{"arch": "transformer", "model": "CTC audio transcriber", "dataset": "short read English sentences (LibriTTS-R)", "train_examples": 26041, "gain_aug_db": 10, "noise_aug": 0.01, "time_shift_ms": 100, "n_mels": 80, "hop_length": 160, "input": "mfcc", "spec_augment": true, "win_length": 512, "tokenizer": "char", "vocab_size": 32, "norm": "layernorm", "norm_position": "post", "hidden_act": "quick_gelu", "mlp_ratio": 6, "head_dim": 48, "fused_qkv": false, "bias": "all", "qk_norm": true, "parallel_block": false, "dropout": 0.1, "inner_norm": false, "moe": "soft", "num_experts": 16, "moe_every": 2, "expert_mlp_ratio": 1, "slots_per_expert": 2, "shared_expert": false, "subsampling": 2, "layers": 12, "width": 160, "positions": "learned", "residual_init": "scaled_by_depth", "optimizer": "muon", "muon_scale": "match_rms_adamw", "learning_rate": 0.0041, "momentum": 0.9, "nesterov": true, "orthogonalizer": "newton_schulz_5", "adamw_lr_other_params": 0.0019, "max_grad_norm": 1.0, "max_steps": 4500, "batch_size": 48, "epochs": 8.3, "lr_schedule": "cosine", "final_lr_fraction": 0, "warmup_steps": 90, "weight_decay": 0.5, "adamw_weight_decay_other_params": 0.05}
Rows from block 9 of a small CTC audio transcriber, named by matrix and row number. Rows with one number within an expert belong to one neuron, the router's apart. Each number is 128 + 32 x the weight over its row's rms, rounded and kept within 0 to 255. All counts start at 0. Numbers have three digits each. After the name is the row's rms in percent of the matrix's.
Before each expert's rows are labels from the 100 clips, of 14976, where the router gives the expert most weight on average: "responds to" is what is common among them. Only what is clearly more common there than usual is listed. The data: short read English sentences (LibriTTS-R).
# router: slot weights (model.blocks.9.mlp.router.weight, 32x160, trained with AdamW), inputs 80-159
# up: expert up (model.blocks.9.mlp.up, 16x160x160), inputs 80-159
# down: expert down (model.blocks.9.mlp.down, 16x160x160, transposed), outputs 80-159

# expert 11
responds to: the word "i"
router.22 113:151185099143165126121137122112158160159185173145167121165113127153097137147108131119081129072137121069076147148151154179154078190065119101155154081161133098139105128167140077098070112129145106046112113169083115123054120130119115107159106105
router.23 107:061205128169138103207137153113110096107106090138110112136097123078153127114093148113203166067164066143165104144121163119113151163093114101112184106087079078127127120150115165182065147078093100153154072116149157120111161134130109134130082112
up.0 108:145135103179168121134074086119148159128119147037146140203099126173201119167174074123066166155145156100142120113151181125131110134112165094122094106093132114106085102167127153039101158127106084147097108119112129156105176122088163133105122132
down.0 100:128071173083103121146138142113165064154214072181064090105193182123072124132089158102153132152141090159176141123157100161101075123108064104131161172176108183160124152093142094169089109075109128110150086145140111106161105182143117119150126123
up.1 076:109056111157148166149061162143102180106126074154111103163126153147108155129137168129138185110142095152158142162165164075171127096195111150157179170141120163140101074123114092160126108109108198092151108169086143155099093088129124165140136111
down.1 076:122125142093092138088128110096164106177130170056139166093198099087107162154084089138131081114158117167102141121095102158089131125087165128158069105116156109142157144142142181089092156184172103123111172110170121106120142136098151107059119101
up.2 054:091148125099123175127108127133117104161176162106177125129158079134106144155091075104074123061098182175098085142117073092071130104120177133183099101148103107095137059131103087181107147169106134123152129152156138161104155189168083175166125161
down.2 055:148158130127122139083191106056093149152113129136116159149078214129112063068148101160137078141085118122153138119177207148133167152083077169088165073155133116117057147118098089118180132128140120178198133165079160111110132086182124111132106121
up.3 094:157139119110142064116096156095177134116166150067134139132083131155191137129067093145137134131131134119159118104174135093157185183155115094120169099057107112136105119137164123086149121093095132106081082205100167193044134110119094124140158095
down.3 090:116085135121146201151223119140091113141147138185148119176173117089128139150165181145133116160118055170116119114131130129148103133064109153120111156104141171095132176156138094173086154124202133113147135142148087146119104132064117060160151149
up.4 096:108106096228182102120121153164144127181149130133094123169050099126128100117112161124066153203103068157106143119059166162150128187156139105161099086201121143106138034109098151139109098139133183094098107136128105180080139116128078161134037154
down.4 098:118142159122132092147145176113097155054078122139130146101146115081127114131087109162184121137129190088119170122131113141155145043100137156079093093098165114079133121153116093114139134147182118156162135098124184095104123184126192125139227109
up.5 122:121131151123142113097102112164109166171092170146174127173088146148123083082158099068115165121093108127131101086130146126122160114071142196131150127104098095206129130149174149103122100170128099198181065122108158133169130135072160161218090144
down.5 099:173130122087158112140097129115152053103091114132136121120174125122170122109114138115181134121121117124164115135122148100104138178089120121114200174131114116107149124172040146110073190099105105121133178125135119146136165191113122061125102168
up.6 094:173174143154153118133070180162118090122129175147162093136102128164107079161086135171105109119108110139130182179087175141157086122112107130153176142126185100180120100120157125108134142142087167125078121069159094076152095082089115073149165107
down.6 093:131185195151103107108069094156172138143130094117165100159107087178115141101141142093119126118165155115104123131122086122145113130132126191079059229122157110144167122171110116151132061173152097097127162134153135113157125156110112104125127076
up.7 090:153125111123152191123149123087150125113099116183128104086170162141132108141100058133141115115154136126068126170156124142090119132138161048176187102088077108105179185135111066087157141123174105073118168116178134097119126142054149121133125135
down.7 097:087133108103115136146141118127134172151159125110103120142125110133105060081139141171101112047095110148128145134107129109107159126145097173164136054154135195176098070108194072135122137187100076162081148140071063153125132097121085127165114155
up.8 093:112157125109127150151128064069142113188143099132151123121096184101103153122103142124192131142126114182177122151164127068119161154186134151105112103116109083148111125143082061118075074197134123082207197107131093089139144091128118130103166109
down.8 092:092168064144070186148108148126083135111162215104179125114144095104111123138137121122174077057130181104073109115118105191085172166102163137165172136155140151144148084159147091130153144157132141114150159134080132092116124099096173084193086103
up.9 113:146142105126128129127102130125131129076181098150168178112145154182112095170138119125153155098048103127126124150145111103140086100120146094111191155147120146093163139188130133119109130147145096115108121194133113140197123213171095098149087141
down.9 116:094150109188149065150127143141086142125133141101164130154120040160130128183124118101151082151150183129076129127078102141123121188083108156103153169111115145132117134102120113099145125152120106149156132094139081101137115144172163143117117111
up.10 096:135157161192178138219168090139136110102149105144099095110135146161165117125219127105095162197118121097110162104138206132131165202102115135139142094114176135165114168098061111083134130142114148065085063172143148093130099168147098093168116070
down.10 091:122084106137111081068136150122107159151140065157073129115096130197063163183094115131091132070142150147149126173119044161123117125138130119176103113139136175051133166093146101127159087133114156098114139093155110123129139141110156186099194134
up.11 106:141088169120138151131121115120144185085174136136159101115110095137150128153091074156071142123124117073107074111112136118073137154120126067094103144132052118124122164146116082125134179116102082150099061104122145190140150155125123145091204107
down.11 116:084102134162136149183161123155110117122176119116097144131125169121139111062131150144152111157156024155127179116163120109177123139075097138147209170117090192097135095129115133119100083154118122158197165166074109111167121095091092129142078197
up.12 071:148128134070157095127117144091143108076094104068141160138116105149097119168149143153116176122111157094169115093153153133183111149101142087069142178207090129151124158146120067154125127138120113122164147142085143130169134083134121117002157094
down.12 075:084099108109178139139116107153149161138104115163161088132128135159126143109147108095164136155140097122140132162122104125129107089173109099156100114126101123140126085146134137135116120171144119150077075136165162150162091174158136159154088182
up.13 101:143077167107147114078177079135191066115128112084170118102126153103146152167169106066147121076156126101158120127175157149194140144118144113099111124109108148099128155102084145135133130108076169102097097149176134065130195153165143108129135157
down.13 107:109130103072156135107125127142161090112212149132084102150124145163108102119167102162126061130110164153136117122129138097106079146170118079157102119166220097087125096172075117160123154083134106104094105169101123118113114114142102144111141101
up.14 114:149136102094109092167158076077115091147159116139130119132117194101163087119123033143118105106205108147103112155085148111172177062096141132136173146091105151157152100114071184115173113127144141145080102126084163094121226118102133148128083090
down.14 100:103128101135110164131097134095121134134088100153101184195136050205140156170150176065112140138117139119211139098154070105114164218127106138148186099157132158139128125189100087130118140106138146148116100146154142142146111115090156158148163083
up.15 122:091149118133141110111120086104126195196155111114152151135147168107102083137154111113128153174118084197148121152142112088094159142147154169130153134153132078147187115138117059177128164159162113073139061099126074093152122202106102080150080066
down.15 126:066148092142061143135145108122076108154149140153068111098119138192154087201083066093083099078175152137102104133148144162109183133133119117127153140142137104087168133138073113113181066127138076127145131130130119132108148121158173111104168098
up.16 088:146075134162113126068114181157108126122207126085157122120110078144165187139080109137153123177157112193163125109127069105177110156122138107172132143109161092167136135130041104139168095140109154138184163140122092104112128160147173105098159123
down.16 094:123133157155192125134142084156114160170085112157168133144069164122146136096108153120134160089115114104098186139175171143090124109191182098139147140109120127153087149177193113094098106135154157115109125142124181125115101126049090114188158110
up.17 110:130137154167079145163100184054122184177116113177105141145155137082170132092083115134132183161163146143119179123086138138175113101112148138186151128092120160134132044080128066087085100059122160110115175116114136198067146185119162104145145069
down.17 103:138144092088146136135129139124152111152127161094126128065167121146037152177140114125130097075143077107147130122137151126096149149091135109178121088130141073111160168151152155153178147140179037193140108110176156057108147150123125137178165116

# expert 13
responds to: the word "you"; the word "she"
router.26 114:157141170181083180161181087142140136124184190132000110149136064108123138099121116103196155170117110157131131121109070153156099073088117082106128134148098079161133135124130143088126158140155097155072114126102097139124136116129106115136168202
router.27 099:135117134158071103174184088171075139079159129133158137099104112106189134123101135116137156177051107165155144117150137102105077096096121088127124084110082126175126124091119099077209126129096153139139118109098114137145099170141130107073164121
up.0 095:115153092153145126077136127168116097124124138182144087141066104177108148137135088116157114199125179112130143099133131185116159141164156138117058102136100111135161168164141167135099077090125116122137123112116100164133165219085087109167127153
down.0 098:182188144156139179119135129059085198110179089122099168096169172057136155107079172127111137066129079125086157097129144111154129040105126103083148141128147111166144098114130106127088172114129091170103134127182133118159101074091119134103118114
up.1 113:150181138143080178164122164147140138123112193158131125118172110161075089131142110201170088125126127095126088125081111122105133089126102152110119126084132088139136105124101135110135149154145166174113107160089109099149107122130151134166193152
down.1 111:152155131137113092147097180160142103130117131131107126174120136192064116066125120154164161111130088125117158147126156125084190109124119133118154092110103092166159137114099167156147172119153113064092168113148183195103083063120167100065108106
up.2 095:151146097129089124130179107110171154161166159160106178073121185132170152088150146126126130148109086229157110194173130048134118148081115133129119147115112132047149090168119151137138179144113139133140100080175137154112098157105108162143135174
down.2 099:075141179091138146144076139158131095135079116106098127144143068126081154068113169161089128117094102109132122108129145175141210102160119132187161134142098181134102080142102090146162119115102090156116138183108078104095151140164127123154138148
up.3 087:181159123127163120105147082138092145145155131108122181092143135102202158078105185056091133192104093150150147166088101201133152126106152127147113135169107180127150120135061074128134163147123141098061065113161139167148164110118105158127112090
down.3 082:074122142143161120105134088137110155169093026195095154120134143174117123079111130191124128157085119148160160099143191103098135131187117083158085175083124148119095074190139135137148123080082132159153091062108119087133131226131136162127089150
up.4 088:130153172121139126130162103172100087174124189121129130138126079138072159148158077094183082117137183125150141088089123124106132131120104116159081094128144165094198171084132117138130174160116194143113113157110088154093110128125109125134147193
down.4 088:104119073113157147145082115099132185159155080201114148096106175136204124088104166138117165109053105151068111124167154136117165121173061129116173149123138172151113177125116143082110168121140098163101130087149144156124159090141182091105118073
up.5 106:087090121108103137142105106111132125089165141191121119113191059108116158166161133118140057165073102167108108147131124093142145094165151136103179102102145193140217144087170129037143149174180119087101144114121128135186119076167143138074155177
down.5 106:119066158108126129113120089158178095130067119126138136139151115145108142105121092118098144135168128157102096125120152118073123119168130116197109144131138093094086103127146161165103146090147134106079132099173145144129164165076156142177074114
up.6 095:217106100117122107109099098158104155121148151106084143119129126121180095091107163162119148109083114187134135117152128122122177148158157130172134105210122089098117119125145196123154120154130084098148072096168206109148073148129086118131186134
down.6 089:078117165118102108127118110045087095099053137136177125128163125114143140189097113139131139175182140108104148164080133108153099135062133126127119130066128155143165153146080070103087147114093134105104138138124074177096145140115169149145107117
up.7 115:202116162156107109158087136129190128128177150087155188113125069121198182086103152093150131185091077128141169148114111118186165134130072097178115136177148154148066084126140193127128116157144065096105108144111172101078078105164132106154139130
down.7 108:108177131117133137113176084059080127170082116115117125159122084135123099128095112094119134130178119156165158108169133105135172098098119092109102088114124208102215147094123076151139159098107164149131100150157084162099132136110111129164103174
up.8 074:067186126134125113101096149150137119075169133127138112175098082132090178103112153154155133167136097150171174120113114153081137155109174134132145121151139094082144112118115148038101106122117124186130132186168122130105141101127096120157135141
down.8 067:176092156113106131068135110083143189137112102165083130098130127145126141110142181096169144135114109135166073128165074120095082119162085110151132121085127156155074123095140136163147198122117130161006110088088118133092152150110118112122126173
up.9 088:155119141117084165132146155148146159103160105137062164144131154106129067120098143114159142117192158113154113086081186074198131080097131138092137147143119092141077084132078147171104076137153084159165133145138104147150078121130130114139184155
down.9 089:109143137163159112186143117115145091159134175133142087102135098166144087105136125143120051174141105124136140159099097134222103103113123179131170085144099107114149118144120133121146118148115101122153129152152096179126135162108127141151109178
up.10 107:192159184169133150132143120128153143086186141106142115151131103087114131076109131113160139106138131115130161130106100224080111080123123115193105133188113183141095086155173106106181127114115125118090069171162157124125185123191070165143143142
down.10 113:112055122070083124079116117149081119113085121148082123114143092164108148127147163165155168078133108142141148110143151119070153145169132096093147063053125159109193181125146121170130109164117089089142102103124141174121133154111191134084161135
up.11 060:127181107080100109168039116177104086116114136080175176096100171082141135168160115125112153056144155066117182105150141109138136138182112082118117077193120167122148129089125124074109163130159119056178128147156169115090042095133152130126157168
down.11 062:064128131151133145107161163068111131159104115167112113172129106116085139112122164115162076157143106131131123199145078066182093085123167158133110164076123098147127155153081078180150124181103135122094071112092165107123189097164153097141143142
up.12 101:091159105115106116153176112117095106089068142141102180093122151112162143171195161075100145156141135152180120143158080189145116130115122188149186138099115138193149137129101106125122075129108117108112138077124127187138058108058144095080108138
down.12 100:162144118115148093122107130121146153186145077112149148149129170101067142037112096180039149111146126086125154075128167143149123158124123150069159100158115152096070104164128170148115140106177120154120127151126081066167177127123093173155124101
up.13 107:173125123173174067154180083157149168114079157123134180125118181087165146102121140133051146122151063173119135091122148138123159149080171151128085163147104131141083094152142103102119101119141109109119129117119174191084150132114135141099117168
down.13 106:112156130097135161125134122105108079165112101105110175083109065134084125141144182185147146182108124132196116115147172144112133153131139170170175118078090153129169146149125133132170118139128102137122101150122082082171061187120101153202096143
up.14 113:115172125107097076132119089097199135130110154133150187171084151122146180101133163129077153155157109159172178065143126125133124101093109101146068150169186159141116072142154208105134135089188137123107097161125159181059121188129092101147105182
down.14 118:163147170150173188146156068101097113154157113161070156104173050103121135157131106118144117155073127138113168114170171148141196144134124130131137134113121138111178192147090026131104127119118131159128154124148108098112135108069119097111099164
up.15 137:135150130142182164032185112108162120108201139135084150137173171079137151103174152144139150122119127128129154061079134186169108217138071188163125122145134117147087108114156110151089094164119109076105066113131151141080097140112084126147092117
down.15 138:096118133153189120131157189094177160120105095152076157159106101113154117122089133095156111102136132166129158182161214148110163140139107092120067149088151120097122135117155201153113099104121106079146122117082105110158139173133096121157132072
up.16 113:143082134129196124170129064084126108128065075143100134130172190086144125069130093112144132119109173094144171155129159103135115059069172130126177133135144056139125138124139101126089190111165198126131127149147123127054150142153098169144118118
down.16 121:107100207098075165166149126054157139137144179136129202139162114077132119169155138129173134149141059184171098083138133106149167189140113202090115122085128099113132146078150136138080092183137150115185129096152133095149087136075108113165150069
up.17 094:169115129169112139124138086104181133125150153165053102143126133069169144036139122126133200168100118092103127151118076123164119094147138152158091137145124093129055104167182148125109118172179118146066125136097125173123095121126102113149138168
down.17 092:141175164200109118147146128136105131155120113147152128057147120180110142162081121125126070096121131133131189085133112188174103148114107129108167101085145154066192146096139125119156148102117094107225100124181074130123072099120126153173129164

# expert 5
responds to: the word "to"
router.10 090:153132131144135099185131154151139063095059070150127152167072143115128166120156148110171135132115143131138200098155106073111153095088148084144114142113115087139101123191121130158143214117121178092124148150163150113095112159145076160137124209
router.11 111:168156093172131104130166081124138078047081149151126116117084159092139131077099115074116183155147168128146114154099117094127123111040181060102115185167101104172133107157081146156099142122102170140159147121078138134131118159132104117141092183
up.0 090:155098135079194136100081158078158117091116175089163174111152095105152120133083144121174154111124196155168045132174095136101195153162146062144114168144104076144114137098162137184075150083106115090116137104124180178159126118153109175110104169
down.0 084:160127147129085169137190081170126179148096076124172127153096147147150135103165131098146128127153121096116100118113109134101088163130130144064154056130165092124111130168136113106147104161178121124089150122089118123084076138122104151135179164
up.1 095:137145109115091147134142205099098071175071143129114107131119119182136155136129161127116149152150062187128101138158234089109140129138131165159161133155077154122128122137143096121138089125181128082172099111104114098130143175129107185135157104
down.1 096:096111142110151101131130100210131118107130159108181159142166133120152060121089122080141128091109154062136188146111044080158123105102134115079099097120148117102076130159119137153137166140067166168135124159106194156104122134151130112104137141
up.2 067:128120071094099142089107152137125175116095117118168167127091099164166093145146146147109169175154148129151100087112093071069132110155122109139108156073162148130092110108181157187156119111106118054166106112136182120126119078132069148124083163
down.2 066:125149102171126106102104122133064121130127159093140136145078150100137125118076126083123067084138140189117110142121066164102153131164152140085136135142176105118142134144089172052070104142154179154075181125089134110111185178135181153099146117
up.3 111:096146110126139120024167071144117047080137124143104058128099146122112140080108073103116177125168131117103167100152161194165144074087147103090180169144126168130096140083173156109133076066119132135090097123110114147128189187137138112124127141
down.3 107:169103116161153122172080105083153144120108126130111157088167168121111151119099140191134136115101137095145110147118085068116148135128106120138179177121126066125088137122090159149139074114114102110103144122177125182129081057088149140045111168
up.4 104:201156177116106126128133115139158060107115151098142111128154086154128102115173107181130105152126181125130125136123131133091146126153158130088096122091106183157168184155125127155132200124186097131129109147109157088116125129159028095119137139
down.4 103:141133089151120196138113111177120166142065127128130161166161108099154149166155153138155191112133087169153153160116030104155148139133099108122146163156128103123105106106168100144106102168102127139154176141095163120053125092141166122166135136
up.5 104:112137133172130191088110102155118064072169140136158114095150114100119101070127154112129118111142167103133113114102108133165166113128132132109179166088179152168153080155154095089037090105181101101105097108141183109165172105138103180147114122
down.5 101:103114119103154077162084122146138107133089076107125080070111150103093130116148104130168142129095130103121189109135130096156122132161133158077125147131103069018121099115131171158199125128117096154203114148136149154128134196120093162134148135
up.6 109:133077136151181125166129137092160102131079181140154094131100106070189143101072113112186130106123139153116166180111176129139127176139134132149109134164125106090212112083173190113118062114109140142092129061144097091102141193124143149085196106
down.6 104:115121149122064086102167149122147149122162114126149146080170125140066140176174150116094109164124069104163087135124129125156097099086144123142170117153126085109083134111172145176144093160088115124134092136162152168117095043135130138123055176
up.7 054:103066173099094179124115139157148143141145110112153060202131221123150109123154182120094070148174109106185169111100113163154131131092118111139176110051157170088063127133149121134140148172121127107113090127124028162177130118129199157112118141
down.7 058:138145098108159121128142148146150000123127200132117199135087149179120124108107119156156114089061145130133133127125143161132142078158123194100096134172075123155145120149112149101208154081151148153103138131174158119121117119162051138109113132
up.8 096:069162156141125066095127159201148103108073080151083183127122079147109112090143081108137177151157121164140210118071166126170150122081078107092155152137176152110096113138147111138143122152161079181151126080067112152113167153104134143116146153
down.8 093:185083131064152168132090128132151131138101215126147099135125098075173113128062173102162074125113159123097147088157115101125067114145120167064150187162071115067134130096036189187166109129102146121192109143122153123136096107168143147134111100
up.9 093:115173137128152202160183112162129135112119108202147116180111127075151160135103099066069134106132172126160104092123159110072144132146164124113142144111117152131119104139123091188120092147088129139151182084173084142135185132134119139120106107
down.9 087:140095118091122092080071123034146110073175089122174092054086149116131089120116135117110118176064171094115128157091144172146062140107132140127125130127118098129147144103138113085152159146149145158115168150086142075087093145151107089125153153
up.10 091:127163184187154128130151118111125065049139149093142114177133117089063124125106137109120127123138186105184089144166140115200093103107148131126158209148169109104157165151178129159059103102082104147167124072107134149180171130165122132123130166
down.10 089:155132157127107159137127106107156152110077105089129080083166114155162168074144153154147164177126139119095161102086164113133160175171174111122130125146130150116147097151112101169178115114143144125071137212135075119111109141118078108108077120
up.11 086:125099137172143185095148109132142151103164087063145111109143087090070140078143138125178085102085111169146118145130081112154159091129173126100121111143136099138162094121166120146107116093116173148166153139143199115173140118171074167112102126
down.11 089:148144163090147163122152122121121147142096098162090160058160150121078119157153086128147140055170115162112094084064175153142188191149134149151121081126162152095153137156063133152121119170152121113125154105152093071137097147140149121114072159
up.12 114:157191142231175128142120120122102079073061165089180135169078141108090069148127105107130119106147072142121103089156135109215093094103176064098096116167106087115128140124136164200123078143144116110199139116134136110134086110146102116141107145
down.12 110:130148137125114122100109083164128103119139139115152109145136129133134135131116137155108105208163155092133141176086111075123146171103104122175156151123181151161187112146091112145138121114111141164095101159124071141148155148198108141126125145
up.13 101:166160046081155076159072143151133170182132212063127155073131127165166080148085118127087177102108083122147201143100136077156165159165111085132110105117132144119090093106091138151148124157129121098150142088125170193118136143125114103164154137
down.13 097:080120133132087163117126120082106079134137171151151132160120125172143146173174140142145055185073092191096119104156088150133117131091115128126140190146097084140148145138154130103087132112136161103136131089070179124116192129146146142139164146
up.14 109:122143104164182157141164137091092101143093092080092098097091116106102067128125135111120139093161065164168122192098161106131117137168173140105077119101163075088094120114185148128135210154091148110223122129166146161140129123111092168101118165
down.14 109:117170139124104112120141152113101141104116186116114135114191143146111159097166103144133116140129175107153082068049115099194102160156103140165110189136124167148143130149059120149130120123161156131070163119049098118156107080146128044180069158
up.15 058:108135160135108107178141123066125150121072112073159158168099142127138155105113125105081172112180095167124121157172158170095124086142105178117142120117117157076172169101156119166142058187185070097154152092123146094084138137086128108124145145
down.15 058:086126107091112156106115133136174141093162121138137159125139093157190127206153110132127093139104196100165135126156141085139125133122112042169127116196162138087123087124086136115125119106103135209112094152117151105156132127145147108161106105
up.16 093:112164134098089135112173115081147092086146157148134086107129113152087140118142109078138141179133123092181173138107147147142093156128137107138075164146097169215108157092127104107190105094103156154129127093136136113112176108105090136093113115
down.16 096:146146132180156157105128097196138095134134082098159157125125097120142177127120103137119164194122135106083118154103113147149131105109148121164157178104099127093068146092144096120112127143157135134175139053121131143127101161132138193062126176
up.17 107:152146124085097100165141057143137115168182099089097138168136135160139139101122151143137076105191106111156067134164186089134113127122134129133127132198137085165153122132100184136065104096136147117093080132125115173096126087179146155118107154
down.17 106:180132197132146135115140153104123149191107104182127131114152142097061135107092125127093172137114121137104119121139090159155159134132123166145123130091148206193126124149128115104161095118123084078115188171113069127092123178130178067129158096

# expert 10
responds to: the word "of"
router.20 096:047120124119156177147134194089167079100123105120150126117094163097136062168089143088173132117154153171120169165140124066075157181082143120135102150084067146131138142094119103180101119086050160110149160115100128124133193146131111095122081097
router.21 105:078202165141190106071094197154133186086133107159125152120103104146175101097143128156147132112149097157163116133187104146109131130176135127148161087167144101062134105188151171133139115100102107144157133070123121187097144148100151156171077183
up.0 092:170086141127109171128160148117106089169137073082156150121131117136146183191183141159105131169134156122166157147163137069081131115159141104125129092119066153107110121108096127083065141132113127127106069071116074153149102088171160057097109099
down.0 098:112112118135139096118156061115131086063069184196122090136199105112146220130105119108154134172131103142100128092089109153127094121141148169145137188098182107106124180156164124119079117171084107187082166155198148109177097156087098121128092138
up.1 122:136117158155115204134097122080113093135134082109169109111111122125124031125080152103153154149114079101127140174136152151124140100137102150094127189156085144133141117090154158106179099161114077086120123120085176132123093154111137118166103100
down.1 115:132129162075131092155119066153156181128125177169130111119129195046163121137151107153145093094097126120108114128118124076102191171118156150150096126087173123149080102040105126130134135064139149094124126100104124129151101089150126102149176108
up.2 097:152184154129089158180047139132119165127121167108165123104130062124134078184134119166153091112134159147114029105108094070170135085191172107146116099098134128148172086124151138088106155161129102156103140100122130148185143151147155143128108180
down.2 104:197171112147185110108101205138102142159114110187100110139133132119128059048114113097095140201142148150142193158152119106083126111131146123094137121071186096072108125112165100143194187104126125102165139115079102092117164112105161136133176161
up.3 062:140105099113098104127126121067147156152150196117059109102153090157160158139113169156118075133052137192132117115186174125138121133157087082143114123125137111082180105125119125161122105179130072122105163098129153144141153146187161131117152142
down.3 063:161119136079178141120095181132114082136122101147117115148110132082085166096166105144094140132139104111175184130083149165155097106035128123078089133186084127125072150110143199194132134083113123124193105154133163143104076104094108133117156127
up.4 101:067200150145147164129128122065153120061118173117145100127133200103164050184106134094122013079156129132148130149173117158112105098139139134112135138123108105097071133120142155113132132102136126183170123121131170156162147143165104163098076143
down.4 105:141106153108167090112080179134135140117189113156138169149101157171111080135103136148145165133070196119123113110139080080158097182124080108204092111090169146139180140169141115093160106101151138092150164087150067087105202104163127119125186147
up.5 100:069179155111173157108083160087130136088107164114166107108104153146106106131120112148185047092107161138190106122194171119068187168154179140145071063117106150074163158123145143126112079152097101138142139213141094134130159148170147146150095159
down.5 094:127109151076122076158128136145087136134203107167092141166114130147131108144080179132148091154089084206085093118066125106107079176126108099155092134101138124151143062131135108110147118088164153114110162139063144120145134084152151132091199118
up.6 095:107142123133172140112145093100149099089161144100158125112151157158153118133058167104132155126093145177128060146116110120154105168167179117051136137114163089112166133103108128195141153112162139109106143134139144143096135095151103116156055114
down.6 092:120105127157031126100082173170179145112095129136093174136122157073115088156106122131126125139081139109135154174176170148161107126133101142117044109125089166118090076136153123136104151052130161161087130102182123136115074145149177112067252090
up.7 124:137209106100154133075201140098118121159014108133118090088163073113128125168141127088108144181103156095171194134135145181074204157137214149072123084124101137116099155113113104166103152125097204143146126069116106147173091128121171125150154145
down.7 112:083104148166120162115131137124075092104170139093113132159065133148080147162176071129181093090158065200105119107193138101112167163148054141144126161060103081110188116103141119110135143160146089073134094109147133138083166118168144108111122178
up.8 117:164184138136181157125128094162086090061140122121142103143218172122217137131087139121065115094124097116126115085168123184151074143098102160162182103179122158137093124120157178124159081098162137074095186138146182110134139088116105170125122149
down.8 120:082163150115071099109145144097220118167119169060188205097101110131110094151141144133096082095175144105150151061080153092143133064114138140172092077121148131154137135184109124099078108087157093064152089129130099150097149210151127136100207089
up.9 091:161127092110048116128114111137134091096117055106111118085083118119162209175145077160153204098099126091131079134158185121113090142127164162131130117146167091097110049088083153117120155153121165136100198155170067156103159220151143161142156133
down.9 093:073162164133171178082148095149147078147123180133092154157171135143111117115111111107197032111143169160097141100123093170127123170119049090133142128114159105115141165204150122163122111100107112187118104134112137103191103130157106138138092124
up.10 060:096134191167130089083174122093157199100162132096139099186080154137153138173152111203127114165146105144134106070134123127087074123160157133100119081088144158063119124153088128164157101084132087137144114117135146178124116182156079148195113124
down.10 061:108155091138149102149133119120170092131142126126100095128167119187151182075130116090120125068185140162091135176166149169114115114124094088108124177232155137086155130117120112131139174131159183090128142126177071139152140095190149131082155100
up.11 089:167128099081144136065077118092171161174131134090143117124157136147120141101093132084116078120153098203137115121174123136166158153073171072159098152175148138173188122081146105140130131081155098118191135086107183135128134127037183119123125150
down.11 091:157131166121146164131130153107084116130125153105123181135111136054101091055138087158100144106146091077132162127098118090180107119126076166114084090092097128141183077077169143141148121118133189149104062137090150183090134141142114142109107211
up.12 109:097173045081078120123054143114112185137114144137152134122122086147144126116123081151145174105130071122114134122144126124105116085138113109179159156150083124112121111128178202136134140130152128111162150076133130194104133162094152175135109147
down.12 117:156137146112133130089123137152127160155135106083106161152087180161136096136142134125175093110109182154115127151111160091129125167120131117126143140137074122043161171156085146205202119156115179141160075103163111108119122112044100153158143117
up.13 113:141130080141136190066067111146102078089140102121098142176118130150103100118071134127075145182132108156120197073132111135155145058102179128124173231130083170173153135114185157121109148089108117105129103152137146125189148137143135133125076074
down.13 110:103145171103125075145093067102161110155135140149095107106138173132102189159155167152148094084169076093190168189129134080116136143130147098125133091089077062134137115098097148092086163135140111148086150070170117095157099100185140099135139120
up.14 085:131081144156171180062132123088128135073152094128107124137134148089106117174156116129100107107142149135126075115164085175139052148202118091117163143148148131122134072148127114104066104100094142132092129148125082165109127147103156137110122105
down.14 087:146106158062110111110108163150141177120119121162176058127144129126084143108108153112164150106146125109133161194105130163169162110117147104187114182072172096121127118201170124104154147152148098173121137115141156080114106125109213128138132141
up.15 074:146137048115150073157106143105185121092152108117102117074143161103141163058093140090171138160117110108123136084115083158137132107048149157134120145177155125126166107087146149120120094099103184092138185103161168160156115133108166159156135193
down.15 072:156177129106161170126128103141134160147152139124162179186069133154114119192173112173070105081141122191157104124128087076163161183155091103114166106118100084140124136132113102174144070130179174143176088098066103160084178154174151125118086088
up.16 079:129127117127165141060114118144096211153101109112160099127164078155106069145116149102064144139125093127166131120120078115150162103143136103138070120119070176141141020158160118141124180071121064145154116179154134143128098156189131108161141143
down.16 080:140116122122172153113164130136048116119140147098093132141149089100109118163154179070138157137076046121137189159158089094132113086160107122154116073130121086129108156178086107139118147210126144159094109159114099086118108062141151126044159094
up.17 121:065155173145142157225070127118135100159093122205129127129092138119128085045030134117146125091127101145127106125132136080142127112134126144128140129095112080098124132112152051095137091106095139182149139106147142044138137114188108136065086134
down.17 115:169094100063126149114110148126136115166138112151102125109092101130190117174171151163093112139085124111066080173120149153165123167088109129116128146139133128146158087137177154120177095070143134104182070111076097162135184115100151075187203106